A small self-supervised image encoder, trained from scratch: depths [3, 4, 5, 3], 12.2 epochs.
Rows from block 11, named by matrix and row number. Each number is 50 + 15 x the weight over its row's rms, rounded and kept within 0 to 99. All counts start at 0. After the name is the row's rms in percent of the matrix's.
# c3: 3x3 conv (model.blocks.11.c3.weight, 320x320x3x3), inputs 256-263, a 3x3 kernel for each
c3.238 100:40 53 07 25 37 15 57 30 37 41 54 31 56 60 37 35 43 42 64 67 60 69 67 88 54 56 52 53 57 43 54 35 45 50 42 47 40 82 60 46 52 13 32 37 40 55 46 41 58 56 43 66 45 43 54 66 84 66 94 60 58 50 53 80 61 67 80 69 38 78 60 71
c3.239 101:30 34 55 49 38 73 55 35 81 45 64 42 58 55 64 66 55 44 31 39 58 63 30 58 63 60 54 57 50 47 70 66 41 63 51 64 47 48 58 70 63 66 22 53 06 55 53 34 67 58 31 22 41 49 16 56 50 46 39 28 30 54 35 48 49 59 32 60 53 28 42 19
c3.240 100:70 61 58 38 36 10 47 66 55 39 36 42 51 19 43 58 42 45 64 54 40 46 90 58 38 43 45 37 35 38 22 54 35 40 51 47 69 22 54 05 04 14 61 61 40 49 46 41 43 53 30 50 53 47 55 57 12 51 54 45 32 21 50 60 46 41 58 57 34 48 29 45
c3.241 098:58 46 51 48 36 41 62 39 14 37 28 26 70 38 33 74 33 41 57 73 23 48 55 57 24 47 47 50 77 68 52 42 47 59 51 56 32 48 24 24 75 47 67 53 38 48 57 35 48 55 51 53 35 39 45 46 46 37 41 32 63 63 61 53 48 59 45 36 43 60 59 40
c3.242 103:51 26 44 38 68 43 28 76 75 46 47 43 28 29 46 42 72 47 59 64 78 12 39 38 59 30 23 73 41 60 51 42 48 60 35 30 47 54 52 41 45 55 33 33 56 37 19 33 43 40 18 46 10 22 39 43 68 47 18 50 47 57 48 40 43 53 53 53 59 41 31 45
c3.243 101:44 48 59 58 63 40 43 39 37 46 38 49 33 17 62 50 56 58 29 22 32 35 49 74 55 58 37 49 40 32 43 62 41 41 56 51 69 60 54 55 65 68 62 34 37 54 67 59 52 61 61 42 15 23 53 48 33 44 44 51 48 45 40 51 30 30 40 23 33 71 17 47
c3.244 099:39 50 46 69 63 34 24 80 80 51 79 56 54 51 51 51 56 72 42 44 48 66 32 67 85 59 61 63 53 49 44 48 37 39 32 45 14 76 64 43 99 45 62 43 58 43 66 59 24 56 67 33 65 49 63 41 23 55 49 46 58 52 36 45 26 59 50 51 36 39 44 56
c3.245 103:70 59 55 67 70 37 36 48 39 43 47 34 31 46 45 55 57 35 31 48 47 43 40 41 58 47 49 38 60 77 49 51 70 31 58 40 47 45 42 42 66 24 46 26 45 26 57 51 44 51 55 51 39 55 39 53 40 71 57 38 52 58 39 45 38 48 68 39 41 22 28 44
c3.246 104:66 36 30 44 62 45 28 33 39 51 38 44 54 35 51 49 32 80 38 46 41 46 41 52 44 58 56 37 45 59 45 58 67 46 52 66 15 12 64 45 52 41 68 70 67 65 43 55 31 39 66 51 35 69 49 42 17 28 38 35 41 74 52 66 47 50 45 59 46 23 43 35
c3.247 098:51 51 43 42 56 74 37 50 22 47 42 48 66 54 94 61 61 59 43 34 47 65 41 60 58 66 95 51 63 37 57 50 46 51 44 60 68 57 73 53 58 56 65 71 46 69 80 59 57 48 19 61 40 40 34 55 53 48 40 37 32 63 65 45 73 58 43 44 35 31 41 65
c3.248 095:62 59 49 63 54 79 59 32 33 54 48 29 51 53 41 51 48 66 65 34 46 61 72 31 61 58 66 52 45 49 48 75 44 55 75 71 41 34 74 29 67 63 28 41 45 48 41 65 51 49 34 49 36 51 48 56 28 34 46 51 50 19 57 52 78 41 50 47 73 45 39 42
c3.249 103:44 57 64 54 39 51 69 35 46 36 37 64 59 56 46 60 51 70 51 55 54 05 78 65 18 78 67 55 40 70 30 47 59 47 49 65 49 44 66 22 55 81 46 40 33 66 44 51 43 52 77 18 38 57 35 17 41 33 50 94 41 64 99 57 44 39 47 56 75 60 32 62
c3.250 100:51 53 55 54 54 67 50 42 50 36 10 35 32 20 48 57 26 59 45 54 80 38 40 34 58 37 60 37 53 45 63 29 36 32 54 35 29 63 31 38 50 34 46 39 59 45 18 41 53 57 53 45 40 48 56 41 49 37 47 35 52 50 26 43 71 61 56 45 49 66 33 34
c3.251 099:46 33 51 38 69 61 71 88 61 71 57 57 51 47 62 42 60 64 39 48 63 39 88 52 51 77 71 56 36 48 24 42 39 17 33 26 47 59 33 52 32 47 52 58 68 56 38 28 36 35 35 10 79 50 38 29 32 61 39 30 75 54 55 55 36 36 51 42 66 69 54 62
c3.252 101:50 42 33 70 58 31 28 39 47 37 31 48 53 48 61 43 46 26 60 38 50 61 68 76 59 62 48 48 35 24 27 17 34 69 71 28 43 64 44 49 72 53 75 59 43 50 33 57 42 49 48 68 42 44 41 85 44 66 65 29 57 86 36 71 51 41 47 80 50 55 62 54
c3.253 102:44 53 26 70 70 66 63 69 63 60 67 38 51 44 34 50 35 51 58 66 65 28 32 43 55 50 39 44 37 33 54 53 46 54 36 43 59 50 57 71 52 44 58 71 73 51 48 36 56 48 58 43 53 50 62 71 56 54 56 69 59 58 49 52 58 56 72 32 56 46 78 61
c3.254 102:34 35 49 59 36 39 27 42 32 29 19 22 56 54 54 52 78 59 58 78 73 60 75 56 67 71 44 52 50 59 31 49 26 38 42 31 22 58 70 55 41 49 48 48 22 26 26 38 46 40 72 61 54 52 48 41 14 10 39 56 37 51 43 32 43 35 28 35 50 58 27 79
c3.255 097:59 76 22 56 46 30 61 71 47 46 51 62 41 62 56 37 41 35 44 48 47 59 60 50 41 49 67 39 59 35 53 38 29 39 40 72 45 26 68 26 59 60 65 64 84 41 57 42 48 68 55 37 75 71 52 70 56 49 92 51 26 38 32 49 58 37 53 38 50 22 37 30
c3.256 096:51 52 60 35 00 70 53 22 65 73 45 47 51 07 38 64 60 30 28 43 51 19 40 50 23 57 80 26 29 26 59 69 16 56 48 45 64 93 62 62 79 92 77 73 56 18 50 66 25 67 93 45 71 74 69 50 41 75 50 59 71 58 30 48 53 34 45 56 42 71 44 40
c3.257 100:61 61 54 55 59 52 34 32 63 52 38 49 22 00 20 36 52 56 49 42 44 88 40 55 78 69 64 53 59 61 58 42 39 79 64 64 48 58 64 47 43 56 48 71 72 37 40 61 62 48 67 45 51 92 41 53 25 15 48 46 34 25 38 53 64 58 31 57 42 66 69 64
c3.258 099:61 50 53 57 13 12 65 35 64 50 54 28 70 38 33 48 53 60 23 29 37 02 00 58 70 57 86 38 66 44 51 75 69 84 97 85 49 33 40 24 52 62 47 09 54 57 60 49 31 20 69 50 33 58 28 52 36 38 38 70 81 70 79 60 17 44 40 47 50 57 44 43
c3.259 096:52 62 55 49 61 41 38 34 40 69 61 62 47 46 34 41 44 56 46 22 42 32 55 80 53 69 50 35 27 16 12 00 60 56 68 99 23 29 27 31 66 58 58 55 53 47 60 57 58 59 74 63 50 34 47 24 28 62 86 46 42 62 66 35 35 42 51 47 42 50 45 46
c3.260 098:52 80 82 63 60 58 60 81 67 46 56 38 57 21 60 50 59 48 59 32 56 22 45 51 61 51 57 32 34 56 45 08 48 44 34 63 47 65 56 70 00 53 51 65 62 41 37 57 44 60 46 60 43 78 68 27 38 47 45 40 44 05 32 51 20 20 76 44 33 70 35 61
c3.261 105:50 30 36 81 59 64 55 55 21 47 34 55 58 45 52 44 52 61 35 28 42 27 37 25 27 33 35 45 39 47 33 27 62 40 53 40 72 57 37 82 63 26 43 10 67 55 78 53 58 19 60 45 48 28 64 58 63 48 41 52 33 58 17 59 42 60 63 33 57 80 48 73
c3.262 102:57 52 72 47 32 31 56 36 60 29 23 33 41 41 42 08 34 42 71 83 74 65 73 79 70 67 30 63 76 67 53 56 50 67 66 46 42 51 51 50 52 54 43 65 44 44 43 36 53 67 22 34 57 50 95 85 62 67 07 75 29 31 23 61 56 74 66 64 74 58 74 76
c3.263 099:38 89 60 50 88 65 29 45 35 52 37 35 64 52 38 70 43 38 49 50 36 68 65 51 56 56 66 51 58 40 66 42 36 47 58 50 16 58 24 47 44 56 49 66 50 40 36 60 39 41 91 37 24 86 68 69 44 68 54 33 62 84 54 81 69 69 71 00 54 64 45 89
c3.264 096:33 69 69 54 64 38 77 45 37 45 35 36 59 45 45 54 51 62 47 39 12 37 48 59 43 62 71 48 71 87 45 30 75 60 55 53 50 41 37 66 59 30 31 47 14 46 42 48 32 57 60 56 74 40 48 47 54 57 29 90 60 14 46 57 56 69 28 42 56 53 22 46
c3.265 102:62 69 47 26 48 48 35 52 50 52 42 20 55 34 33 44 59 53 55 38 43 54 62 19 48 80 72 57 31 57 60 24 65 40 54 56 52 54 71 65 69 64 56 24 63 51 85 63 48 58 36 61 46 68 59 53 33 44 63 68 44 70 62 36 37 56 58 26 71 62 45 50
c3.266 098:57 51 46 52 36 54 46 69 46 58 26 64 35 22 51 55 62 78 77 72 61 49 88 85 74 90 95 41 60 53 46 65 46 47 45 55 55 80 58 68 36 38 21 27 17 57 69 64 61 68 48 70 42 79 76 45 68 46 63 72 57 49 67 26 52 37 35 39 15 52 38 46
c3.267 100:62 72 69 45 38 46 33 39 37 45 35 68 15 72 42 44 49 40 45 57 57 58 25 89 51 50 65 45 63 44 41 54 51 48 36 52 58 53 69 39 39 20 41 50 64 46 34 33 61 38 70 38 77 24 34 35 36 45 77 34 50 16 27 47 43 80 34 64 66 58 50 49
c3.268 098:33 53 15 52 38 62 73 61 34 60 43 36 52 30 45 58 41 37 43 66 81 39 77 67 41 49 53 53 90 46 50 49 48 63 46 48 29 35 52 74 51 34 47 62 49 39 39 53 46 49 39 55 42 47 78 50 62 65 56 66 41 61 67 48 47 37 44 44 61 36 31 53
c3.269 096:53 61 58 57 37 54 62 01 13 71 52 35 52 57 65 57 54 62 47 35 55 51 58 65 45 44 24 36 36 32 65 75 65 58 58 33 37 21 16 46 22 31 29 20 98 53 43 41 54 32 39 54 29 36 60 53 45 32 48 57 47 72 42 31 20 46 49 51 58 45 50 41
c3.270 104:56 67 41 68 62 50 32 39 51 51 43 22 34 52 20 66 48 27 53 54 55 23 68 64 54 60 31 41 21 31 61 33 22 45 41 62 63 66 52 45 51 34 52 41 57 35 31 57 49 41 82 67 39 53 52 45 57 50 66 45 71 64 60 37 29 41 44 51 31 47 53 56
c3.271 098:60 58 66 51 34 37 41 45 64 85 34 23 79 48 82 58 50 30 68 47 71 34 41 68 37 62 58 27 18 52 43 35 49 54 45 44 69 19 49 68 41 52 56 50 98 81 63 45 62 72 50 80 79 65 34 33 49 21 58 71 33 25 39 60 33 36 27 64 45 62 23 20
c3.272 101:55 48 51 42 44 37 54 36 23 41 53 68 60 45 33 59 66 57 38 33 63 27 47 61 37 31 38 31 39 65 49 35 54 74 43 48 29 53 44 41 55 69 42 15 55 56 50 47 55 80 69 20 54 33 47 52 55 66 37 45 35 85 53 49 48 51 64 59 43 73 43 85
c3.273 098:32 50 72 39 69 29 67 65 29 31 43 32 57 47 22 36 69 57 93 75 46 53 35 30 34 62 34 50 65 60 49 57 50 31 21 42 42 22 22 61 42 48 30 34 37 42 16 23 51 40 37 55 62 53 61 49 24 38 32 47 48 38 56 52 45 50 58 23 54 88 31 87
c3.274 106:45 60 29 37 61 41 47 39 38 32 64 54 53 63 33 64 59 58 50 35 80 55 21 56 68 51 41 51 46 69 53 48 56 39 33 49 71 50 44 66 49 34 59 24 30 48 70 62 51 76 54 86 65 58 44 44 61 04 16 50 42 25 33 30 47 42 82 59 46 41 37 58
c3.275 101:59 67 40 17 23 29 17 23 35 53 56 37 74 53 27 53 58 43 36 72 82 68 56 72 36 67 48 60 53 48 33 37 68 52 56 60 35 39 72 44 45 41 48 55 40 68 59 47 35 67 72 46 48 40 65 56 46 39 42 50 52 44 66 39 55 34 46 44 52 44 50 64
c3.276 099:49 61 45 53 72 31 38 59 44 51 41 45 37 47 58 55 54 63 55 44 31 66 72 30 51 81 22 57 59 27 39 56 39 65 30 50 51 59 53 54 54 22 38 41 53 48 74 35 71 60 34 35 58 43 58 36 59 50 24 61 68 59 59 57 75 51 28 42 52 50 42 32
c3.277 098:33 20 39 33 69 59 30 52 55 75 60 46 78 53 42 42 51 40 62 49 59 79 54 75 57 50 31 54 37 37 46 57 67 40 44 56 33 50 40 49 49 52 58 30 35 48 60 44 24 44 36 31 23 10 37 51 39 43 47 39 40 30 57 48 44 72 34 62 47 49 44 37
c3.278 101:58 64 63 44 68 64 40 35 41 64 28 31 33 69 62 45 54 45 53 55 66 47 40 59 54 67 59 65 43 51 56 55 24 43 47 14 49 65 51 72 73 55 37 39 67 57 69 51 49 64 56 36 38 39 48 67 41 39 57 80 37 29 31 45 34 53 68 65 44 58 51 56
c3.279 105:52 45 57 40 51 42 38 30 60 42 42 49 42 58 35 33 48 46 36 58 31 51 68 57 41 54 45 59 63 56 48 70 91 58 83 66 45 54 73 47 54 25 35 42 60 53 39 38 53 51 44 48 46 29 42 37 39 82 85 64 63 59 52 64 26 40 42 26 47 42 42 76
c3.280 098:57 49 70 43 70 53 39 32 30 57 35 57 19 48 39 35 48 52 66 77 72 35 41 59 45 38 62 38 36 37 51 41 39 57 47 68 54 91 79 39 59 59 39 54 64 39 32 56 29 23 55 39 41 52 55 62 71 53 60 44 49 30 51 31 69 70 03 49 42 59 21 34
c3.281 100:71 50 55 88 38 58 24 18 42 67 46 47 63 43 35 34 46 27 51 54 41 37 70 36 40 61 49 40 64 45 60 54 58 55 52 63 51 66 78 36 44 71 36 19 85 40 44 42 42 59 73 52 57 55 45 50 39 41 67 64 43 59 48 46 59 41 51 32 28 45 39 21
c3.282 102:48 42 46 47 28 34 48 48 07 54 68 42 52 41 34 43 40 20 38 39 28 36 24 62 61 30 37 35 40 33 46 56 62 43 54 68 52 63 52 19 42 41 42 45 56 36 41 57 51 44 61 48 58 42 70 56 62 47 56 47 54 54 33 28 46 34 43 47 61 61 32 45