A small self-supervised image encoder, trained from scratch.
Data: trained on crops of objects in photos (Visual Genome), 123503 training examples, 12.2 epochs.
Rows from block 10 of a small self-supervised image encoder, named by matrix and row number. Rows with one number belong to one channel. Each number is 128 + 32 x the weight over its row's rms, rounded and kept within 0 to 255. All counts start at 0. Numbers have three digits each.
After each channel's rows are labels from the 100 images, of 14848, where the channel reaches its highest value: "patch colour" is the nearest of a few named colours to the mean colour under the peak. Only what is clearly more common there than usual is listed. The data: crops of objects in photos (Visual Genome). In brackets: how many of the 100.
# c3: 3x3 conv (model.blocks.10.c3.weight, 320x320x3x3, each kernel summed), inputs 256-319
# c1: pointwise conv (model.blocks.10.c1.weight, 320x320x1x1), inputs 256-319

c3.36:122091134104204117105114129099086119126101098138117155123111122101080109142085095145144063132135149166152074083073080128137152145105155081069090039145189134097131085147109119082055119066046141
c1.36:150150158162201093168110149147144148111155097117167106161141158078085104218078112135124126129111138092044131151173117132109081115182120161094113118121163163103137122131143144093070058190116097
patch colour: grey (67); pink (26)

c3.284:103165155163103117109091114151201124118172105150157129130120117123114137135145156114090104148109120182138092105054094141127121173128129169132104132134134221085109110130139159057103081134126146
c1.284:145194143154101115149135154166117067134115120160136133146131149093105162126181133085000134123126128117148082103119139117126141133163153110157067107098075138122125126165168124083097093173108118
patch colour: white (60)

c3.313:180179102112120112138104172130146123127145166138115077131150155106114119151147106064158160140149094123198111140157164077106092112131087129116169081147114111156117145137113076127054147134199096
c1.313:161179129126125132141130180113195090157129129115125103129155121121074102171133108107098097099138109115120129177102143090101102104110071141140120139130137098126090135076129006109089129144194081
patch colour: pink (35)

c3.3:070109149153147135075110099100125134203093065120136145186127144185108099159175157161069144145073137109087033166091114085094110163116113095113133120104044106100161147165096118096169091063110154
c1.3:046112144171165116072076119169143142197059061137135083178126104127122143143160117112099166153122121122140113158119161165131130107109152110141116155088104111144126136138192128111148115075133165
patch colour: white (25)

c3.143:126084117107139065076117137069090098183122125109084125059101129095079147150136110111148078149155145143171145160149156175144147115104164091138136143197170183120182158160155184080134075124120121
c1.143:146100149100116083136077150097071095112118119087112139072082198089158140123148086175154064147139102143116102114156152100155125156136084093155138090153169142123175142098125167088145125086099114
patch colour: white (66); pink (27)

c3.101:168153131125151074122135163087159105074098167188160128146107114123134186182150140123118132188180141092169110120147151134116159140120161140139128150115138119147083091112109121180118114103154142
c1.101:131125108110137093120146100126152125101118137168128111132123087142111138185125222162091188164123115143144095154172145133140170114106152169124162138102146143094111109137104145147167102142149118
patch colour: cyan (29)

c3.58:109127138136128089080104145152148103160067138084170141145116140180140079100125108076079100110153115094125081142138151082162137135106155130101116117133123160150170161118202118121092090161214128
c1.58:111099097116158105134126114127115119141097134032190131157128120173127086070148149122124106106169092080128110109117157091175106141088152111136116132142126110152174121096133078143096128178175136
patch colour: cyan (26)

c3.142:106138128068103116150165157122055180162118149084116090114124110129143128140124108092129132143102097115115098110098169182163151115140167108103091127132131160180171132158131116177092136192152180
c1.142:118155122077110094121124128091094178143120080120046093097132137111138149092106107135151079141070136147107060123149134184107139117138129106137085142140110138152115104129135092131090131148137152
patch colour: brown (62)

c3.252:105094152094166094181181098184087149116118127112106117170152093120108150205125095081125092173092096172121079161103097162171183125130141062210130155132132154109135108142125148152102094125079115
c1.252:101075146090167096144183154148074140136113118172131099114132115137096132165097148099149156143170097154121106151138090139202139107134086108169093071117115124114108114130134148157160068102094136
patch colour: white (37); pink (31)

c3.223:126085107127139110120114120106137143097100098118172131137127143137085148109113110157110087183161150151112112118172105143165125084102151166101091119178076123141062097051145124103143093075112152
c1.223:131120105175170106146106121128142140097074127147139103183109086158102105120080098128133121151169175155109148180159080135147188127119141158078080055152063126122112081105154120142109114122153117
patch colour: black (46)

c3.90:042132146152091126218120138192080138107134136152100083113119098167150164111106049138117173173135132116124162133140155085081106146104133124122178158137096112129170113118110059069105103123147123
c1.90:075125155163164110245158156131109123176110132134115063103096087129111084104109138104148110161166100150127153172147157105131112115141121148115076151141162095099139134100129122095137125123139121
patch colour: grey (65)

c3.231:110165206124155128165084107171114160102073132130131119086114066093133130176111120138109115111163057125123165098160096089129124120108168154158138177124121122097161156121105054161158169110135150
c1.231:073138169146161098140134112128127116103103182155178086115168109128127047191143159121123141105194126149106153142146109131134128071124106152155147123088108169112180133144116113143160146066064127
patch colour: white (50); pink (31)

c3.193:088122102103137095167128127093098225117104132115121153141154105100136149176150103192103135163102208096097150121146132144149111141130100154146092099141133168163109087096092138164080129109116135
c1.193:104124096171157141115162147124102167184136116122165117178154182143096094146134199137126129167148096181077093087185156139158177112177090110117085099144163198171122110134162105099120150150160106
patch colour: cyan (25)

c3.8:119140083160175133116107117131148146147132136099089097105117145118130123120073128136134105174165125156110124102107096046130086169138158141124113137156119154110145161107150113121158143108090127
c1.8:150127106141175107069125136135125214123099101122130139115123112152134161149154100094143109122081123159172079098085136128150076105119203173110120166138105117137169122108135119104151124106091145
patch colour: white (32)

c3.15:115110144116078143176160152101147136105153120154129149114127093160144131073103151102165125095088102184157064152000155106159139168173111077124132166114124169085120123107126086129036069149097081
c1.15:103088098125094137158149111152163090088180130178163098136084152139161122090106185129096147083104081128166063140075147100139117096140126091079158159095107170086129135122089088125074115147133093
patch colour: white (44); pink (28)

c3.297:119083096142168170183115080107163164169179097114094126104146141126073048136170111118130122151078143116135116108118101108061071063194114191105092112145185123082137098096150115095140110132096126
c1.297:107093083175190132172114107059151153165126165115070105138139166148069092129181132153125166180107179131089108136153125171118000086168175146119101134127166098111139128143146118104134100119123139
patch colour: brown (62); black (34)

c3.199:113091119102114152124127152082145150193134168165125129126126155148144128097139182081133155123157165116160132103102141070080115160128122069126096172163120188095205097108112106124074123109066145
c1.199:097073123146104131099146119122106169125090150098160145166120113163075127094116208159133136116114167100169125138073102155128071167159114097120115133099135182104113139140058154157083153063154161
patch colour: white (56); pink (26)

c3.170:149153111113150130132148154122152143114162097099113105074104128106185137132135132150152152116120128124086109085139086114123121110150102118140165176099025113151124124099146108096086136111108138
c1.170:094169136128134165113174145104091161153131113078094109094120144072210130132136105121170150116092149114102111124094130089128113114122149112129188156134114112134190072107116153081120108119113117
patch colour: white (36); pink (25)

c3.275:081115185081162145083116159130140092140157186111154079097059120114092074110137105099085141176176138125149064179194109136090120141073165116093125123113125102138139130100137110155128174105106119
c1.275:108099136112160153107128088108133140150125140101147124179000088131105065078082130133111125165186153118166076183227115130138140149138128129079090142100130142168128141171074153129136149135098122
patch colour: pink (38); white (32)

c3.234:187110153090055114131130167134198100142082125095112109099133077147100140158165126144115094104113154080093142091153143073112115162118143088104111120108176104102183121151055184122097131102153137
c1.234:145143109092058123116087171138151097136132088148094113146147137128110120117149129169152126115131108096143166072188181145163119173150147086151104125133115124067172087154116137135097142064145161
patch colour: white (66)

c3.28:118143164137190143083115128140140171137131204121165111093121105181119137124141128143087148176120093128134068162150153198129183168147159104127159097119096146148174117031075115110101104155108118
c1.28:161110150161154078144086108096144196097101138093158103121150105139119136139188129140176090114134142097097101134111169154164156154118123090113115101140146170140129140071081165071126134151054117
patch colour: pink (25)

c3.209:169140141120093154164093166157121081123171158110115115112159114146149126152131075178098110092171114127108179156134186102135112208089140111134178113076130097142151098115075136154163160114136097
c1.209:141139121095121124076121164146125102140103146132158110147128144128162105141140057122164125120071149108117171115158037093160113133126085105054148138082158116094097117144105172154134155112176098
patch colour: white (29)

c3.257:136000121157099099089117185089189142166142058115166091102111095133132108088106127113142088129175095149046142115127112104154096147156135211114162127086050165125170057107149078125156147167150176
c1.257:135000122126068108092109149089111111134159045120159089115116085123164091110128153092107143170149120180080150108124153127153111115161110186142172146088054143124210137147142124123148150096114164
patch colour: grey (66)

c3.236:151091129105152091110077044078136102123067103179148149133194149102069133164136098150099156148084159060106077143167121148164151151128158097165063116135092143135125123101146135123142122125121165
c1.236:152088127142191107082126110094144126122096105142139145110168159094088120151158108139124111088073154082111122179095140099180126187151120089134097090106118140144083142137163117146138138165156124
patch colour: pink (33)

c3.30:107126188135178146132100124157156158123127144136145067136145133117045081172103123081134064121151202094094051120148135114134146181138122106141150099140092105163136136104142167056096193097089110
c1.30:099156092075193092146094131135194153111131128129128124154110110108071110128065115089111064144130162124074091061169140125120149118139128109168107076165093116152123142089105083073128161092131117
patch colour: grey (63)

c3.83:160103156111200197141106145180055171133106132120099116105124132130172100121136126126165126108114128159082091123153081074129156133130174135111150178161154118174128141169098098145148151124083074
c1.83:124110124103154170164105133166101146152105141133117131088113165148132127163090118114096107118112162163106112134124092097163143142151173146101136179106153109112141124127143125156168156112127124
patch colour: brown (71)

c3.45:137112088148128110109146145122150092161077111149124140066123104124139103149164111084119124151099113121120056119087080176130118102078146076108146101158160149061165159129124192081098117096103072
c1.45:123118144150119096137120126148077143158139181160067107086047104178150080175165142129131088143111111136139110101108102156156090091100154107127148134149108128079143138202099150132103140101114082
patch colour: black (60)

c3.20:122096154121161124122138176240128124154133156097108119147183126099166120114091146144120149132072126068118080121026132135128087176099150119148107095121121161120165161139138128145139160062134141
c1.20:099088124142122127082106142215124108174134108088116150121134133136154111113128148085136100109089156147096129153055152092131106155171122166130113101167133125130134152149185085140133186097143145
patch colour: black (38)

c3.104:114146152169099185127092139109101163138067095178124094137125143120159097134124093109149097102115123033092082107117162068155070142138085125085140139112118145130123109159171142090099179111135145
c1.104:098163143106135198122098179204116130134071127129111113100105133119083178114111126046133086144120148098144166148163153059172111138151135123097149123137125150107180103129165109089145137163162105
patch colour: white (85)

c3.70:101113098148095137103117134119084110176158170126155161136120132116173153093107145117166167141206058100083096091205197027127092122157124156122144078099196134150177114146138142064088147112076102
c1.70:111078098136114104099144099138107103141145106115183151173160167145171142118075136123144143098117088052072127115075149112157105101153147135142132125119180124111150135143127145074097183126108083
patch colour: white (47); pink (26)

c3.186:112105099081111084127152096125177163127157087148095148169175188136135081069113168149149154154103073103162182114060122145164131134124165079137135090098076223122079135123150127150127074085090096
c1.186:187104058118125115156129105104184168166129128149152140125094191112133130119110153126152102135042053123108183130091085138183117180150147117128139120070143214094121162142190078100073126131090132
patch colour: cyan (26)

c3.191:123088073134127120122094110146114079124160098083071152127085110171177101138095143150085113152056110187101066067028104112136130139120123164155151130135076126064108080127108122153100106129100137
c1.191:116152138128115105182154129105129125174158102075111147102126091119122134177148147122081119122151117161067104103100118119160096150098130133145118161119123135085106136101089188207113135128080161
patch colour: grey (64)

c3.161:096143175119178172078126129111083140112120147113147135100142185098090089130139078153096090122118084071110056144137131155141114068100086115118120133124184139111099099172108134077120167085140103
c1.161:126117155148137114080111101111130112152139167108150155102122167081089082080168092128106130134103092122081089152189092196117110107105114157152129148137199167142127130174113159077103145117132148
patch colour: pink (37)

c3.156:079143161128157169083119151145107111165134163174137157117149123125133086115082161136142174027085146097078115128032174121096120160133142141099104178101111160110119147164100143126159105109147162
c1.156:086168194146153138079132207145110139179138054161133108130105178080179108114132151148133122103062120138088098082071161114118101116126099161091169171102108108110174108142088147128114097096165175
patch colour: white (45)

c3.43:112086105110125090118099111153111074141090153110093182150136115092158124136186104158106136118097151102163103125166118141136159099132083135145093131109158155111109145196146119174123137097158126
c1.43:149096119100116130124088121147133110176129112092115130154106157109177136137173113191141093122168152102168097110200155135128183096119133095143140146104058091130122131154171104099125133070154132
patch colour: white (71)

c3.238:054105169151125121253182097142083151115098157116109145024144093072156095127140150155144126105039160138158118138138173130181128126124174082131148150136137119170176170131089141117133119141110095
c1.238:127101146164130078224169104116087139089101164126113076083162060104146115160072114137103106138087144088114116147141124165159128092113219099147112176087123084135184127168086108141081063170146119
patch colour: brown (61)

c3.139:159143125139143088093119141120069155079145102141144154175188114143115087123102131092123147128126114091171094178157255113121073133080144166101178118162096134102074115133192174173076125156216142
c1.139:149121171133108153119142145117107147118166107100145145135129108138103137112099139097181109117060109064123132210159195189162100138063084137105242159127084138061129093104167115159117096126194134
patch colour: cyan (28)

c3.129:160124089171055133112149150135118140158138117141131142089125139182143097075140183132157169100147114118102087152117255136130098086168093061144110115122119147155121111165190152142157085112185242
c1.129:164116123130093138128141163106128181124129118134112105126066149143127117085119136127124149127157171089136091127097182143176130154118153063120090122138123058142096103177160132160155133133148207
patch colour: white (37); pink (34)

c3.117:132128079105137157098121113127127135105154169112136109158110148178174107110128116137144114123185155107160127146094139126110110174161191149158168187130129089130135101114092133173159155112148074
c1.117:105118117119177135156134126068140143130151167124128109079093159170152168143142107096153085128171126118140127135150128181095177184132183148162175163138093071110152155097124163126179085113140080
patch colour: black (81)

c3.211:159176152150153151146133187163110099120152154190168101186167109102125156126147120141173106120080185087141087077158105125094122124156110067089180124130147219155138142076085154132114133137115110
c1.211:098163170091167147105085115149098088132131125096148110149167122166193179082088139140141075097057112105170156093129093101087141139160103108088154140146151178065133152156102139139128110139158113
patch colour: white (27)

c3.140:115134151113072115097113133134172161117153081156176125073107134134127123181143148124155116028110091089081098126112202116137038154177078158168132167081145086105102110151144104170148150171184146
c1.140:064149157090080130117119113070131196113092118154173129092139142119120135146135158130142112086130114139160130148097191151124048180121135110143145141083149077107105121108095146103160135128164142
patch colour: black (32)

c3.217:152158094106126118151152141174142115158154140115082135148185131202132118138139102111168124109157088091108091088101134090060093104220093147113097099062142094102094132157131167058103108124064158
c1.217:124165104070164122132097161069131148127111136105118091146161138177097105137108121093131109155134146080108088114136095107150102101182102138152083113144145149146118150103120168089157156139068089
patch colour: pink (27)

c3.176:102111116143122142134126170135141070090145121062071100152124159117128034137126105101110071172134142096084143144117075160130151185167162143149162141106145142089146144116118123137116209123130100
c1.176:211057105158108125099154145155160120171142175084049090190122125092125096134106114131130133169108140175087125103120069167128193169191159134160125128047164143119124154116139160144127173144144096
patch colour: pink (31)

c3.317:178122122160099123097112127106101179125131095182172146077079124166209152178139074152159123082154088115120120132128074120141096156110098128127097098126032094167147089141096161134184110059141132
c1.317:156126137155118131112104122100114234141142139123160118137113114117172106196137092158100087122147091126113096147131108117111115093096124106101141108133092109155208124171111184179173054001142104
patch colour: grey (67)

c3.249:118118104117142165167100094112130124172128074132149122104111124141138184140112073106109124143039169162170146107081055192102115133131112098112112121128101180152122156101129068121148080116094169
c1.249:129123154169139138148156118124134120175165105146177094106116165164137183169157161064105102152120150094112152092107069158143099149084134095107148103147092233116140126128165107095097101126121158
patch colour: cyan (27)